{
  "dataset": "retinal OCT scans (Kermany 2017)",
  "image_size": 32,
  "crop_scale_min": 0.5,
  "translate": 0.12,
  "color_jitter": 0.2,
  "targets": ["finding"],
  "kernel_size": 3,
  "widths": [160, 240, 352],
  "muon_scale": "match_rms_adamw",
  "lr": 0.0043,
  "orthogonalizer": "newton_schulz_5",
  "gradient_centralization": true,
  "steps": 3200,
  "lr_schedule": "linear",
  "final_lr_fraction": 0
}
Rows from block 11, named by matrix and row number. Each number is 128 + 24 x the weight over the matrix's rms, rounded and kept within 0 to 255. All counts start at 0. Numbers have three digits each.
# b520: branch 3 second 3x3 conv (model.blocks.11.b5.2.0.weight, 88x88x3x3), inputs 84-87, a 3x3 kernel for each
b520.0:119163145125124172140135151128145145137124103093133098162126126129084102112144164145118158133098125149218042
b520.1:122118097104121102118117115106111110079102151117132148120141123108132155143165135128102170113107111140106162
b520.2:127135147131141129160135124140116144134115115149141140124132128098123100188116125107146122154108113097116120
b520.3:111125139126112129133134100108163119127153107149125097128129183127191114163116133197141067176105091141120124
b520.4:123130143135123091146100095146116158147118126135107152110164137146127127095151151159166084125134108078111129
b520.5:126124149140132127122158101146108131152149163140110126177157128111142164125126084156138160149156110164117100
b520.6:140116148146132150116149175134135105112143114145148112096129103101161135073130132173141079108092132077107081
b520.7:132136133134157129132122122131162115123127142107124121117150163115080141117178126083133120159188106164185083
b520.8:120133128161113122140117129130107142133101170121132145158105120091118185113161138123107151094120103102117127
b520.9:135106125125124108142131124103123149136119126141160137081112170090138123082131112150159108124099148149116113
b520.10:120109134152162114132154127124139131173159148112120134188127099120136126127105106120105123087106163144128095
b520.11:129103116091094094102107133130143144118153122133135090126121132095159163137144131123178102141153125109161122
b520.12:102080098121099121097117158113119167135110140150129104124107145141116140142186028158095166094045092122085203
b520.13:142147151159137136144132168110110139149138142141147151095159106127128134118142134162120128111076138178079099
b520.14:137131119126120130108105117116121137092125130104139144108102146132181135140136120118139137131122144174165103
b520.15:118138138145116107140102135158098090143099128122129113169152076121122085132114107251121107107155128133129130
b520.16:128134156147142140129150130116139106120092109139104145148145100088101118159137138157135167107146116171137118
b520.17:146139159139127150134127109155112125128123130122111150144075098070129169116102141166139183215146095146121103
b520.18:131163163106155122128141140150142096125112127130130140162112092169121145106127115165122114152118143166116101
b520.19:131147117137114131121130142145115157130145164101124128121102109093114096137103109178069055210114092135099082
b520.20:123107121115129105116110095116131134109121128121103126107161106131144115105123140126163131108125101188133119
b520.21:129152153137113155134130139114176111129129119140123142088133119109119148146157136194105118077137130100123152
b520.22:102091104113120124151140119112127116145146122120122118093119111149115125092104116101162136104112177096103125
b520.23:172134096186144133116119115132160145137137107117146129105142112130153113114135141139094113122109098134106097
b520.24:145106094170100086114129110127101123141109145130134152130162174127084127097155175126114152127136156236161125
b520.25:145125109126125148131120146126146162100113101137125120111102119165123135147164149140146173145100119123122118
b520.26:162166172142136134139142131139098133127101137100124124128142143139149109154122132107144155160119095134117124
b520.27:130178142155163135158127111126128126144147170134124127157120110168153100106135136163141087111115150116096067
b520.28:146148134123138115137157150111126157107117159117142128131143111153168131140125132105168151192163160108086130
b520.29:093114157143158154158165112108161109133121137120139130143177125088119134171132106159096180166148166199122114
b520.30:129157159104127122117119135134122107125147117106161145147181105132137160112094124150103102070148106085121082
b520.31:140147136135115119127123147143142149125139143120131138154102103126114118132141133087098078056102183116115120
b520.32:134133125118126152154146194154157137119135143105125129113119134101114110108131129127110093134120130137184132
b520.33:143134160140131160169121099132158153138135111126141113165167144143103158108100095146141134160119100080083125
b520.34:142186154126147160143143132152130115158149144150149138153138120099121136163126112079082094185137105146152186
b520.35:110123126120130128142103111136168154141126127143151156127130159105096123114126133141168119119154097081102096
b520.36:141108113123141096138149138130152177135145141131125165090166150103132114131140117111144101087157158138136167
b520.37:157124123148147151157173143179148136151136116151132109154115150119142091075110139134136133121114098080096104
b520.38:140119135109104140126128155119103159153114123126140135150147109138093096130150119079108117125112105139139141
b520.39:122144141120125131123118126126142119143132135123141139111106119125130119147139163117122118141153122119109140
b520.40:133128125130116134119116120118120125141117115147151159180154118079103116156113134115131144097140126141176134
b520.41:127141091158146104129122099148127114114130123134128133109100168081095157098123109172197096190079126130129115
b520.42:113156133157140130156136139123099132089124107127129133152117129112104124122148104169117091080095135084085126
b520.43:168142143153118120109145163124139135128125118137156117096134122129129174127135116147121127162111144140101087
b520.44:135121116129152155117139133140156167136091102151165124167124128127140073084152136121140136084136090175077107
b520.45:132147103142140133124156117132144153112125112129145137211102150163111131163120122105091184118141115099145140
b520.46:108133131089146124127159140125117122141153119108125114100137119146129109109153117137118114151120101128135110
b520.47:122144143126131110131148133130145140133133119120107128108116090107149158164150126154099131143142105141111131
b520.48:120121105126129113132151134146169129148151148155145129113152148122129131102123111123160162097086070093081106
b520.49:140108112099096125114126114122168140120157129118138126158092128145133101147111132116103137089134125102151146
b520.50:148143148133143155138132096117115117148107154148135137148106078165118167109124095115108111189164129125143115
b520.51:142122099121155083135142112155148081113133106140141149074087109126141185136138141096107100161115129104162146
b520.52:135109134114134155101148163121142116164137130130098120114096120142154129116085120079128118090126086116110101
b520.53:111137142139097084122117122142129131097136109095113116103127120118131123127154108089118112099147149122163159
b520.54:098129129127150137137125125134124173132110117139141116111142179127103164137140120125133143118159128174134153
b520.55:112133153128122171151158120105110127107123140121111113174160130128122093201110096100094141092151152154154140
b520.56:141111124139131146123095110123134131146132102120126115147144140139133097112108094087108166112158106136099122
b520.57:118120123138155145096101110101108114139147132137141113151117120131128100132129152079079120126126118168115130
b520.58:160141110148117135141107111127116147099101114138118127096115112151145139120105130125106108139114105142135136
b520.59:103097076111100126139143157131125126143131120116117128136112129103169113119111160157122128111180110147172101
b520.60:153126105134130135116129128145132127134135134117120109139123119160166147108108127126103095120135110113095154
b520.61:110120124107132173113131120133127140113124093133161155079106089093149074145140148139116099179108071122132206
b520.62:160136134149127134111107125134117137121128134141131125179078120129129083180137115141152202104128158130094123
b520.63:129119130112120119118138124098136186125124131136141128110131121127146136118127125147203082160118062154171138
b520.64:130131139135110125130130121148126138147152140152124119127156123118117104134117117145134077135160102145148107
b520.65:151137154154131141106100131109135152118114105179150120073086110109105174172131135136131151106121110093175191
b520.66:105117157134180166118105109164156146110111134123106129143148095140131117129142140130147144151147156150067057
b520.67:142115119131116133112126103108142139127121135144136126145094131173119140104106125127113154159139119204121111
b520.68:117141130149125124114122170121143125116138151119135141162144082120138108174145135136141153113102099160119151
b520.69:107108120135124119137150129112130164115124146102110125148149138139144140098124119113152177160151172148159115
b520.70:154125117110122111105150107156122110128110133153130128129139126115125175156112125112158157199070051199106170
b520.71:150154142105135125123168155116125137140127111119110086154134112137091135116130127127087120135156130091113129
b520.72:139138145177145116073094096147146123161129150132119097100140152107110115108118106098157117121071094158143124
b520.73:161147133126121137145160162141146130173140126159132119110163161129132113127139123088137114085128089139083104
b520.74:144117164125132150145191121145129128101124118125131133118159118110115108126175151135119151130142113109157108
b520.75:126124118107151116110125119106118145093128134121113136174138091116145104106100127137135105146107118141106161
b520.76:136119126149105122117138144091112120109134143124138151153188137123150105129172192107123149133143127104152096
b520.77:124089096130118124122124104142118137123111122132110116112142171103175100142123152111137136113106135143133157
b520.78:118147125129124117150132136119124136126128118149157126109101113128134135141149081111120124121116116115151098
b520.79:141122110121127145139127110150155144126136165133115138166145205135146172104123171158148181103128119156162151
b520.80:119152139122117114150082122144136110117111119125139132119152146129146138118111163159128107130122120120126133
b520.81:139111114138143118092103144130126136146151135140135134123101089096121190117153138092108115152155133109113101
b520.82:139154129162159153132135149152116128124134141131146138110120149117105176087122186084107132118113142069139159
b520.83:151141158140130154136108110133137136143105135127129129119151150086082114115118094164111153139131123107111103
b520.84:137145118132117122109110111117148149109145124135167119098093121123120116155122142175122122101117108118099096
b520.85:140139134128130135109130121158117102100100114187138150101113154111103125146129119106145167114111133160188200
b520.86:133118131135149128106124125115121118116138127123157139124135129136121147142142112131133106194145106102114128
b520.87:113102128135126154162115102131134107137120118126126122136144116124093123099110114149126128145123104127142144