Rows from block 15 of a small image classifier, named by matrix and row number. Rows with one number belong to one channel. Each number is 500 + 50 x the weight over its row's rms, rounded and kept within 0 to 999. All counts start at 0. Numbers have three digits each. After the name is the row's rms in percent of the matrix's.
Before each channel's rows are labels from the 100 images, of 14976, where the channel reaches its highest value: "top examples" is what is common among them; "patch colour" is the nearest of a few named colours to the mean colour under the peak. Only what is clearly more common there than usual is listed. The data: retinal OCT scans (Kermany 2017).
# r30: branch 2 reduce pointwise conv (model.blocks.15.r3.0.weight, 88x352x1x1), inputs 0-87
# b30: branch 2 3x3 conv (model.blocks.15.b3.0.weight, 132x88x3x3, transposed, each kernel summed), outputs 0-65

top examples: finding: diabetic macular edema
patch colour: grey
r30.8 098:475507448502612481494543526540610441526537536501519616509582643408529557444594534517629545480530515445539490456520552474549569511481520453462413484500456409540483482543541451510563470535539546481493465460544633538464436489478503535373469515556543522562539499483478
b30.8 094:490539505503521482539507503506469545406605488481541495503567474497551567496555437480510522385494537501471443515567480450555487543552549496514527507585448586573527579495498536513502528464556537541466

top examples: finding: normal
patch colour: grey
r30.6 117:698575634540481480467531496578510554529523501480573429617530574508497512516482503512505597618499440579458527620615511546517517489455527568527566707526604453445509535571541524475522542486518542521484420505543508557421602492462453494458543518487577488448495506507522
b30.6 184:462537472503431447476469474412468388444577515495435416515448485455489474527449415388452466437509443468558465521482502347407424469416468392449458428459500526469428506430530463456495465479489533468510

top examples: finding: diabetic macular edema
patch colour: grey
r30.74 093:497607499493549543550523542459530537563594397491543472504460552577541526475510583522443473506426577485465502478521587515525502498540421526547555561564545492457540516544434499534541550559540534515510564526530577507429438533449470523535428450387435490418557487544478
b30.74 080:540449485568529515569560447525589568497530505508428527467568499491579499493500468550458548507432542549615460591507504545557478555560530500621590490489532541550495488494615401444482573545472519554480

top examples: finding: drusen
patch colour: grey
r30.10 111:492542515502536677537515425508431485465579496509532451557471510576494506579485483462430412549544508608479587481518500482487456542558492494509544501617466532499541552511566570529581549534550498535460515519463509504448454440591532532455523497508482594518600514538532
b30.10 117:526508472466463496490476497468586497587481544541544497550542474520394462504451472507519477591565509572504530510511526561515534586498480441523491458466419512542452436521521507449437390461480539577445

top examples: finding: diabetic macular edema
patch colour: grey
r30.17 097:528515492541544608400529524526471506505512437553491535452477557501531509467442506567576445463393549467519567517488428519543513495619554512498458467466504536555626479431705455518449467508481501485497537460533539534500525549482554462438529456501483527475538492569511
b30.17 109:499512526510476492464490532486450395498565499536534525424544579423527533614446504472539553521546502402511525568493519545509509498541497468401435493539558463506583502497469451437531542566473502440547

top examples: finding: diabetic macular edema
patch colour: grey
r30.12 103:450532500531595439522594504648479499530576504475542595477523489521542501602539472589618525551541568588413513615546496512474548469598548568478532502549518656471531543480670522530520525447421469533443587536543538476532489541609685530467438586518586524486529524562449
b30.12 119:438545518463409455545449464495447376477596500563494497438406567468433507570498477475421513460530571491455509555498624466522408504504496404520476457499498445508478459453516489517559476551526464490486

top examples: finding: drusen
patch colour: grey
r30.7 101:540438464495513456571530402475485483514499522528564553446531491544525501493478490566492560449536576504554506503471455503542533479384607571470470425503441458513564513459437522536506494530529520528531502497518535522599464511658386546450568359476562475616520491463493
b30.7 073:538534551502576561471541509494524576519543555565483490537425488475538503514520454468563433527606541574435544457512442505507545454469501502475512517561560445606516473510558665482592568486407532504507

top examples: finding: diabetic macular edema
patch colour: grey
r30.23 105:450551509536510447447470434481542537495545476551526619485579436481523452496544537524510504473419563450519538448480567497454516533593463488465523476494499421513320466506352426572530577479548514577526561461537460525512458523488557548486523602582566518514554565503529
b30.23 089:464512480552490512479506561567495448517492462493526584454546524455577497565525565520552437494527569494534515522518425573473533449523613508459576477583556433466570509451449630591559529576526477557521

top examples: finding: choroidal neovascularization; finding: drusen
patch colour: grey
r30.56 098:591508518462393545529499468499548493441561453484537458528600589500513485558516479550522529560477475476460550485525525499516472500444489471498504533495511643597515510403501529468548544534554457460472602546491503526459484491446657492645572648564556570453573514510540
b30.56 097:473494456502569518427552480538553461521384408449568495572451476539442428441532521574454481436472477480467511450512505404488572467540491494506457450452478443383501523587463416434474510531483506524483

top examples: finding: diabetic macular edema
patch colour: grey
r30.80 098:470494513476556483475501467599477504454507501509507533423574455530515531455528519480527449472407516638541538611521529503475481502581512506495518451501516532433479507417498481569472461549528556486488525615535496485413480500475466468444488632514509534419488503429481
b30.80 074:437451504488516485561462428495503432493543516499484556555581508483622611454578435585483495471502505556517529552621537524465578504526554559631558544507535584440463513540539377486434582467562572478475

top examples: finding: choroidal neovascularization
patch colour: grey
r30.20 095:501449532492409547478500436571543465517440408486476464498588520584555445537452408514478467524518516428428520486410452481453488503598537489427517372500483658498647551486567614503581476492480506531511463401485595540377529393494410509558476488561512373388441478490521
b30.20 103:637540518437494486526494507503535508511502499510563518594587555403549499548483431457570487579592554509503495545498509460429472573532550518512503540517473414510539482542561489468537484474517556503687

top examples: finding: normal
patch colour: grey
r30.46 096:555596554480540483487523480520556495523584570414542434507488388478494511484486525510458538525465457424573535463464592563475521464554476548618566526464507490500424453565486496450517493488511500544533495538538453496434470475458487514570452537459484497443518480448415
b30.46 082:508447480589439426487500498555477530581440457523543500486550460567484554520452537508459483531438481449497492485446522580430496557454468515563512518536446437428476479534523489509395530498486536428454

top examples: finding: choroidal neovascularization
patch colour: grey
r30.60 098:388515519510516553541434480516581563439534422494485517397580396508469501532486498435509460450538474416518593491531419491516453492547591464490512443525401482473623494505472443522444465466470477506509636532543469501396575426418712468472535648493494569461570507509489
b30.60 098:478433486481539543445542494513542528473438496421577497454501542531551554500535538599480491520460435582540437423439505516562422386526507380425437515470444497398487527481425530487447549465453504492466

top examples: finding: normal
patch colour: grey
r30.43 094:510468435486463398487500465506457487519491500413497524539565432462549550469465556472355448522575564529516438484437478520483482558401527547495545509496529468423511501522542593504437533464484462533511487440422453460526442451542504435511473447411386432447449418515478
b30.43 069:548533472536476516526522503577473471558569549513469463479575547512552496562562513529433527495541545536527578518522523477568543452546447531470541494509554552491544468415425492567526548429514490464557

top examples: finding: choroidal neovascularization
patch colour: grey
r30.51 106:459472532501522513457559414568426516500536443477483564482489505483500507436523493484507506446524534495466501626502542516541515515453469525436505475483509565487419531591435431549465479479614524519512608493517595514499471522536632520460471547535500535484552492498513
b30.51 087:448492485513425459446559554532525538509527492430562523390550449473466524524404499530544514493535485477441491475457440576440462548475484437504412406523551480357464495560464558562467496570587506462511

top examples: finding: drusen
patch colour: grey
r30.84 098:524522497579449573480529526537491483436501482485517425500437484441541515599498460526435487563627502522502520491453456519470494486428523506460545444505534761568639531491502574466434587529486486550543480527522586554536474517544543531348447559486510586467491507522442
b30.84 111:535457510522595532502448532490468610474481494473469502507474524485469557468457576476513472517471426441509584430449522508512386479535440413554562468525486451519526444462460528491474465495533479482541

top examples: finding: normal
patch colour: grey
r30.67 100:545504512542461509436512430423545579470501526583487512527556462531507462510463464459475545564448433556490477452507519475484443522620454467524416484462492527434434490506475519451446503496452528527523539594459651472499610471495518469448545416578590567446575439533553
b30.67 104:505454469501494471524452488475421473464501405486502523575630508494493516472515495533480497429442538465510471489474483511444546509437515500454448475486462398564476429463536529506456489465441491485451

top examples: finding: choroidal neovascularization
patch colour: grey
r30.81 101:536506468469477596526488515524536482534473501464542432501523539517520543487496491489478560492508510443485609516438474569524502545445436481512498505511488512494441480565508478460471559425558540498460555512545492524505507403434624534431468617568529584460586454612557
b30.81 087:558598530558491608484563487492562501498606471570569549576550608437575532498478467455410487517519491477510471485461551525548517505540537473498491559521532432436580486548449490421521535542545510547485

top examples: finding: diabetic macular edema
patch colour: grey
r30.4 092:491500516476514494482564547468503540445492501460489408491436408471454470442432490580459507468499501437537442426502501539438507532560544515493499554482570398435537548555495511530505484478494462579564507585528510552488535482443553507584501522481431510586494502566447
b30.4 072:504562537531544520545557464531446489508593519487513517570567536547567533494514511535569472518469463444569497560486532491420583596521461553658558538505457650506547520540518489496530542511547562465417

top examples: finding: diabetic macular edema
patch colour: grey
r30.34 096:445512426564521531474519564515562496427553524484496662401617558623429498542455494490457450505660549501496439516507464455563500612534621527441516448510403512473557486412532514505478480531363502525527562509454443421556486486490551473623473566429460573562502467494443
b30.34 105:531480497503477511528533528530446488508408493591545481548549481487496498508556549584583562568481507510529515572453543555602551464468491476515503537510511473458547482497516468538469473529524406428494

top examples: finding: drusen
patch colour: grey
r30.35 111:553504550556524670509566519545449471500550539594462432513514555478474498627543506569544484508658529498510470428472458532552533554584597561492497521461482533514807458511475591456479626529480523517496442546495498503605461552476488518492553535607510513540510528555527
b30.35 143:532448455508490500480446451520489521467371512443499577448500416534389462447406453518482422535517508521445520477557490398495506444414436443400451534383446424485460460492409529559475485484467454456407

top examples: finding: diabetic macular edema
patch colour: grey
r30.33 102:584579537468475543431417505493538493518459429543537398460518556452481467435536518553550495423490448442476505508487521490499497503400472485532508498465415614427477493467502498483544599475524494483491506465545581511498458467514492488538486449588537508532542508502449
b30.33 084:528595474512555442544476593581574537528601519445540492515501552491562513494505521500540447512558501597526500518491434531494461561523528473503500580490451609548589560565496525509387551489525496564495

top examples: finding: drusen
patch colour: grey
r30.0 099:470554547539397607471416524609478534574494534490460494530540526544603495569443478474485484535487386559506536458538556490627459587518559523459469532434428646568696524485638659513548507465568521464441563524537546549368485394342540416525480563561398533358559481490516
b30.0 109:483425433434463430467493468563525463538541482566443563475495506476493472427505495439504471521534541521564477554528541438466488461519438500440491502507406600509442445463532457508536478470514496490560

top examples: finding: choroidal neovascularization
patch colour: grey
r30.2 100:457537545506473501510460507463515480550511483538456608471477409468494492577448501476512467518570496522478539495429460504522464469474522506501485506510548545603644519527616577498510505401590481525471589565520524517487550458503654454526579526499530578509510477498519
b30.2 115:444434498601530419468556532515435475431444521522417589471467532424471534417438519547539506488502512470525492433481608422502429564561394509457388426551517562525490452485521482552436522538497524499473

top examples: finding: diabetic macular edema
patch colour: grey
r30.82 129:499528436502463574464452515555488504529510551447484793478436533485537494606508471458720468500542436483444419501447538480551459485567438508500478449480513565715473478476490523461555513449633479445455738542502494507485442469439583470593513591485477498462490471477479
b30.82 154:491386492524480476565506535535493503396530489491550476380411505444539496391549475421509511437398498425517418488479450440476557425513539448514510497469496465490448430523529449522449490395513502536494

top examples: finding: drusen
patch colour: grey
r30.55 100:532618506471550571509508481651524464574518438416531464473529576443565509611495537582517544515544545627410475425525487520509503498538497531470522573582429644537552472517463574517531551476485535472449528515537560509398499486459602492459528574619527543345549518520467
b30.55 126:493460426461492451525449504485464531494428434458620487422458518515442440465531447482467445470434435539518475465470480420571561455523486408525553549464449476416496545495440449484512476483510488518456