Weights of a small image classifier: norm groupnorm.
Rows from block 12 of a small image classifier, named by matrix and row number. Each number is 128 + 24 x the weight over its row's rms, rounded and kept within 0 to 255. All counts start at 0.
After each channel's rows are labels from the 100 images, of 14976, where the channel reaches its highest value: "strongest on" is what is common among them. Only what is clearly more common there than usual is listed. The data: retinal OCT scans (Kermany 2017).
# r30: branch 2 reduce pointwise conv (model.blocks.12.r3.0.weight, 88x352x1x1), inputs 200-239

r30.25 [160 134  86 176 140 113 101 138 146 150 118 100 151 139 121 140 161  68 154 111 145 159 107 126 171 113 127  94 109 112 148 126 163 139 148 113 104  89 135  81]
strongest on: finding: diabetic macular edema

r30.50 [166 116 120 135 128 135 130 131 116 121 188 125 138 118 134 119 117 130 125 114 175 159 133 143 125 153 135  97 102 102 204 129 159 131 144 207 127  86 140 137]
strongest on: finding: choroidal neovascularization

r30.27 [125 131 183 104 101 149 119 102 109 134 145 102 111  82 182 150 141 132  92  99 146 144 115 142 107 141  91 146 134 122 118 127  87 130 146 125 133  84 156 123]
strongest on: finding: diabetic macular edema

r30.35 [119 150 144 102 136 160 119 149 150 137 163  65 166 130 125 141 145  96  66 129 164 162 146 121  92 143 130 104 135 123 124 154 127 134 148  78  72 127 112 111]
strongest on: finding: diabetic macular edema

r30.21 [110 192  98 171 160 124 155 184 154  83 146 151 137 141 105 127  79 128  75 117 170 151 131 157 120 105 144 130 131 125 169 143 114 149 173 114 108 137 149 126]
strongest on: finding: diabetic macular edema

r30.74 [ 88 127 125 111  95 124 112  92 174 106 109 119 106 133 204 136 164 111 107 152  95 141 153 132  84 132 132 127 151  99 105 124 121  59 109 137 130 114  80 126]
strongest on: finding: normal

r30.79 [119 111 153 123 150 121 114 107  71 119 145 100 138 178 152 147  97  52 129 101 115  92 125 104 138 140 126 106 164 104 114 133  83 100  87 146 122 128 124 161]
strongest on: finding: choroidal neovascularization

r30.30 [109 132 138 145 134  79 110 115 117 123 152  78 109  50 108 113 121 116  82 103 149 126 129 116 120 117 123 113 104 123 135 104 129 143  87 126 118 133 138 124]
strongest on: finding: normal

r30.55 [115 108 146 124 155 142 140 105 122 144  83 134 107 148 111 135 108 142 133 123 159 116 127 118  92  97 154 165 124 103 132 143 119 116 126 146  88 117 111 112]
strongest on: finding: choroidal neovascularization

r30.78 [131 107 120 156 103  89 119 117 122 156 103 125 101 141 132  98 162 177 121 141 123 108 147 149 142 148 126 102 178 118 116 143 174 120 132 122 119 186 161 201]
strongest on: finding: choroidal neovascularization

r30.82 [110 182 146 133 117 144 133 114  96  89 118  71 159 150  69 134 113 120 115 126  54 169 140 110 149 118 128 133 169 154 131 142 190 111 151 169 144 140 122 117]
strongest on: finding: diabetic macular edema

r30.40 [126 155 162 161 136 100 116 114 131 132 119  96  95 121 153 154 170 167 110  74 165 127 138 139 181 141 112 125 153  99  91 143 107 116 119 100 148 150  85 142]
strongest on: finding: diabetic macular edema

r30.51 [ 76 123 147 126 118 117 120 165 140 130 163 109 125 119 128  96 130 111 139  91  93 136 131 130 161 126 133 125 133 140 102 122 150 159 141 156 102 184 109 181]
strongest on: finding: choroidal neovascularization

r30.86 [152 106 106 121 133 131 128 157 146 128 114 107 114 148 160 113 130 119 120 167 101  82 146 113 111 139  88 118 139 139 109 132 134 136  95 104 124  89 125  97]
strongest on: finding: normal

r30.19 [137 119 121 128 112 138 118 132 119 127 153  70 205 131 138 144 150 105 107 141 112  86 117 126 138 109 109 115 141 143 115 125 140 161 100 112  99  51  96 193]
strongest on: finding: normal

r30.80 [185 156 156  81 126 153 138  96 118 170 182 110  89 161 159 106 115 113 116 122 118 110 116 144 125 113 132 162 142 136 132 141 165 101  94 146 156 126 136 144]
strongest on: finding: normal

r30.28 [155 135  90 136  97 148 150 128 115 137 119 136 120 179 108 174  85 142 105 153 129 120 134 144  94 112 147 111 155 136 118 149 155 123 159 134 129 142 131 119]
strongest on: finding: diabetic macular edema

r30.83 [153 147 149  76 132 185 122 126 143 125 126 114 107 127 154 112 135 108 122 120  99 119 143 136 135 119 165 116 146 150 121 109 152 106 135 102 129 196 121 155]
strongest on: finding: normal

r30.81 [125 128 111 125 140 113 129 159 138 145 177  64 120 135 138 122 151 106 102 126 119 143 148  71 127  89 152 111 147 125 124 117 132 114 122 129 128 126 112 130]
strongest on: finding: choroidal neovascularization

r30.76 [130 103 131  98 117 109  94 112 133 138 151  84 104 154 135  98 133 130 117 127  92 147 136 133 117  79 121  77  90 145 137 118 157 194 117 135 106 189 118 110]
strongest on: finding: diabetic macular edema

r30.60 [117  79  74 131 131 132 156 143 149 130 120  70 144 147 124 131 111  90 171 113 138 159 152 124 158 165 111 112 113 142  69 150 124 143 142 141 110 108 155 149]
strongest on: finding: normal

r30.13 [108 167 140  94 121 121 129 108 113 145 127  91 148 135 119 105 103 107 112 152 114 129 137 164 151 168 143  86 127 146  98 128 128 146 127 149 107 159 142 119]
strongest on: finding: choroidal neovascularization

r30.17 [165 125 159 145 133 137 143  99 137 115 135 122 143 119 108 107 116 114 116 153 142 127 129 142 109 125 144 144 150 123 146 152 133 136 107 135 173  85 111  88]
strongest on: finding: normal

r30.26 [118  78  76 136 142 133 158 147 163 149  98  74 153  96 129 130  92 122 155 155 149 108 151 133 188 130 123 126 118 199  75 116 137 127  95 152 163 115 112 134]
strongest on: finding: normal

r30.71 [123 125 127 116 133 161 126 166 138 118 170 110 135 156  89 109 120 119 138 177 125 194 132 100 120  96 128 128 151 132 122 103 141  88 119 148 126 116 100  81]
strongest on: finding: diabetic macular edema

r30.73 [139 132 120 125 129 140 121 123 128  81  94 162 176 167  98 141 133  77 105 128 136 149 123 151 148 142  89 128 119 131 143 154 116  74 154 149  91 161 130 139]
strongest on: finding: normal

r30.62 [156 116 106 150 150 127 205 132 140 131 127 160 106 138 122 134 114 133  86  95  57  98 141 145 137 163 105 126  96 138 128 125 153 124 106 158 142 180 143 146]
strongest on: finding: diabetic macular edema

r30.52 [142 155 156 123  78 138  87 128 122 126 161  83 143 137 183 105 104 123  99 180 124 159 157 140 164 122 150  99 194 184  85 149 122 136 124 156 135 133 100 168]
strongest on: finding: diabetic macular edema

r30.11 [161 139 105 123 102 133 136 119 100 119 165  92 115 129 112 114  93 135 120 153  78 138 127 124 159 121 109 114 131 159 152 117 125 114 105 153 165 151 118  94]
strongest on: finding: choroidal neovascularization

r30.3 [117 137 111 121 123  97  96 111 156 111 110 155 132 160 157 114 105 114 145 162  94 104 123 137 176 141  90 125 126 150 156 126  86 104  82 107 121 119 124  69]
strongest on: finding: choroidal neovascularization

r30.31 [ 99  92 125 121 146 120  97 138 129 130 131  94 136 131 130 114 127  84 109 111  83 114 139 118 159 103 121 112 102 121 128 140 110 126 158 156 150  69  95 153]
strongest on: finding: normal

r30.84 [131 123 103 131 137 129  97 153 131 117 113 128 147 101 110 129 154 131 143 145 106 138 133 155 141 130 104 180 131 125  86 126 143 117 126 175 142  69 153 109]
strongest on: finding: choroidal neovascularization

r30.1 [130  99 151 163 112 120 153 114 127 149 132  49 143  82 118 131 152  67 130 118 118  71 116 138 139 136 159 135 139  88 107 119 130 131 125  84 141 102 143 126]
strongest on: finding: diabetic macular edema

r30.75 [137 144 109 120 130 145 130 129 152 143  87  81 110  96 171 116 110 154 119  82  95 125 126 105 165  98 132  75 123 154 116 103 137  39 134  99  74 165 127 125]
strongest on: finding: choroidal neovascularization

r30.36 [168 134 148 147  94  94 109 143 138 135 168 147 120  86 125 146 123 103 161 102 144 119 103 135 143 105 101 144 116 163 152 165 125 101 134 140 107 138 105 132]
strongest on: finding: choroidal neovascularization; finding: drusen

r30.0 [135  91 171 134 119 146 139 120 130 119 116 145 128 139 146 153 105 128 129 114 118 140 132  92 127 100 134 181 104 130 116 129  94 118 121 176 156 101 147  99]
strongest on: finding: diabetic macular edema

r30.70 [130 136 115 122 102 133 150 100 118 149 145  96 139 158 126 136 109 126 101 128 112 125 136 119 150 112 132 130 129  89 152 124 138  93 140 106 132  88 133 129]
strongest on: finding: choroidal neovascularization

r30.37 [136  93 122 168 109  94 104 149 130 125  73 170 119 103 150  92 142 106 150 137 102 144 140 127 144  85 148 129 169  56 119 139 128 102 115  75 119 131 130 127]
strongest on: finding: diabetic macular edema

r30.34 [108 118 139 145 172  93 128 134 133 187 138 114 114  94 122 158  90 145 111 115 153 110 166 137 104 137 111 163 144 118 130 144 147 136 155 160 154 126 112 153]
strongest on: finding: choroidal neovascularization

r30.16 [140 172 106 121 109 133 131  95 111 102 140 110 120 163 160 117 118 172 148 137 120 169 111 119 136 102 153 126 156 164 188 122 132 139 122 150 136 116 164 140]
strongest on: finding: choroidal neovascularization

r30.45 [ 93 175 140 129 135 108 129 117 130 139 116 204 123 173 141 131 148 130 150 182 175 114 119 147 145 107  92 139 159 108 199 138 122 125 127  96 153 178 148 160]
strongest on: finding: choroidal neovascularization

r30.39 [105 132  77 126 174  83 197 103 123 104 138 128 145  86 172 138 133  86  99 135 112  76 115 143 136 109 130 135  97 150 149 149 120 124  82 157 159 146 152 176]
strongest on: finding: diabetic macular edema

r30.24 [136 169 143 169 146 135 166 108 110 115 129 156 124 123  79 136 150 153 140 133 111 170 144 138 128 143 115 119 143 116 133  86 137 144 169 129 113 179 143  97]
strongest on: finding: diabetic macular edema

r30.61 [153 124 128 129 151 145 134 144 140 101 164 109  90 129 152 132 154 123 131 111 109 219 104 136 133 128 124 128  66 134 155 135 126  85 152 176  87 130 121 106]
strongest on: finding: choroidal neovascularization; finding: drusen

r30.54 [118 123 132 124 140  93 107 106 136 150  79  81 152 116 102 134 176 159 151 126 149 105 152 106 150 146 122 110 176 130 104  94 148 121 141 149 135 110 128  75]
strongest on: finding: diabetic macular edema

r30.2 [124  97 145 166 127 129  76 165  99 111 177 120 150 108 140 134 127 139 100 101 174 124 145 125 198 146 139 117 134 190 152 105 139 153 150 124 135 141 120 167]
strongest on: finding: normal

r30.66 [161 146 134 109 121 120 127 105 172 100  89 119 120  89 102 120  81 152 115 114 120 113 119 128 233 142 127 119 171 137  74 119 125 139 142 160 131 165 126 134]
strongest on: finding: choroidal neovascularization

r30.15 [119 125  93 108  86 147 105 116 114 160 146 116 130 122 127 109 127 151 130 128 127 134  77  84  74 113 122 168 130 130 111 123 127 116 130 119  89 162 114 158]
strongest on: finding: normal

r30.7 [134 136 138 135 131 148 119 136 127 111 104 166 155 123 122 132 150 137 163 116 117 137  95  84  90  99 132  94 170 111 119 107 119 139  93 153 136 157 128 109]
strongest on: finding: diabetic macular edema

r30.14 [133 126 122 153 131 108 172 142 129 105 108 111 122 195 137  86 139 149 117  92 112 127 102 130 111 109 121 118  87 149 112 130 111 113  99 198 168  71 147 158]
strongest on: finding: diabetic macular edema

r30.32 [151 111 179 110  87 124  89 144 104 195  75 131 124 123 118  88 106 122 152 109 136 138 130 131 151 176 149 139 137  88 116 103 131 146 130 109 123 106 120 115]
strongest on: finding: diabetic macular edema

r30.57 [134 171 126 142 146  85 124  98 119  98 141 114 111  80 111 121 141 109 137 133 115 108 135 134 114 156 161 147 127 177 132 146 155 124 135 131 138  82  88 120]
strongest on: finding: diabetic macular edema

r30.12 [139 153 155 132  96 129 107 131 140 178 135  99 125 135  80 130 133 119 101 156 118 123 125 149 131 164 150 122 141 144 135 135 123 123 140 137 143 141 150  92]
strongest on: finding: diabetic macular edema

r30.53 [164 147 138 131 121 151 124 155 109 136 122 144 125  69 127 151 102 120 146 133  86 129 159 148 155 119 142 124 163 152 174 137 162 134 117 161 165 170 125 125]
strongest on: finding: choroidal neovascularization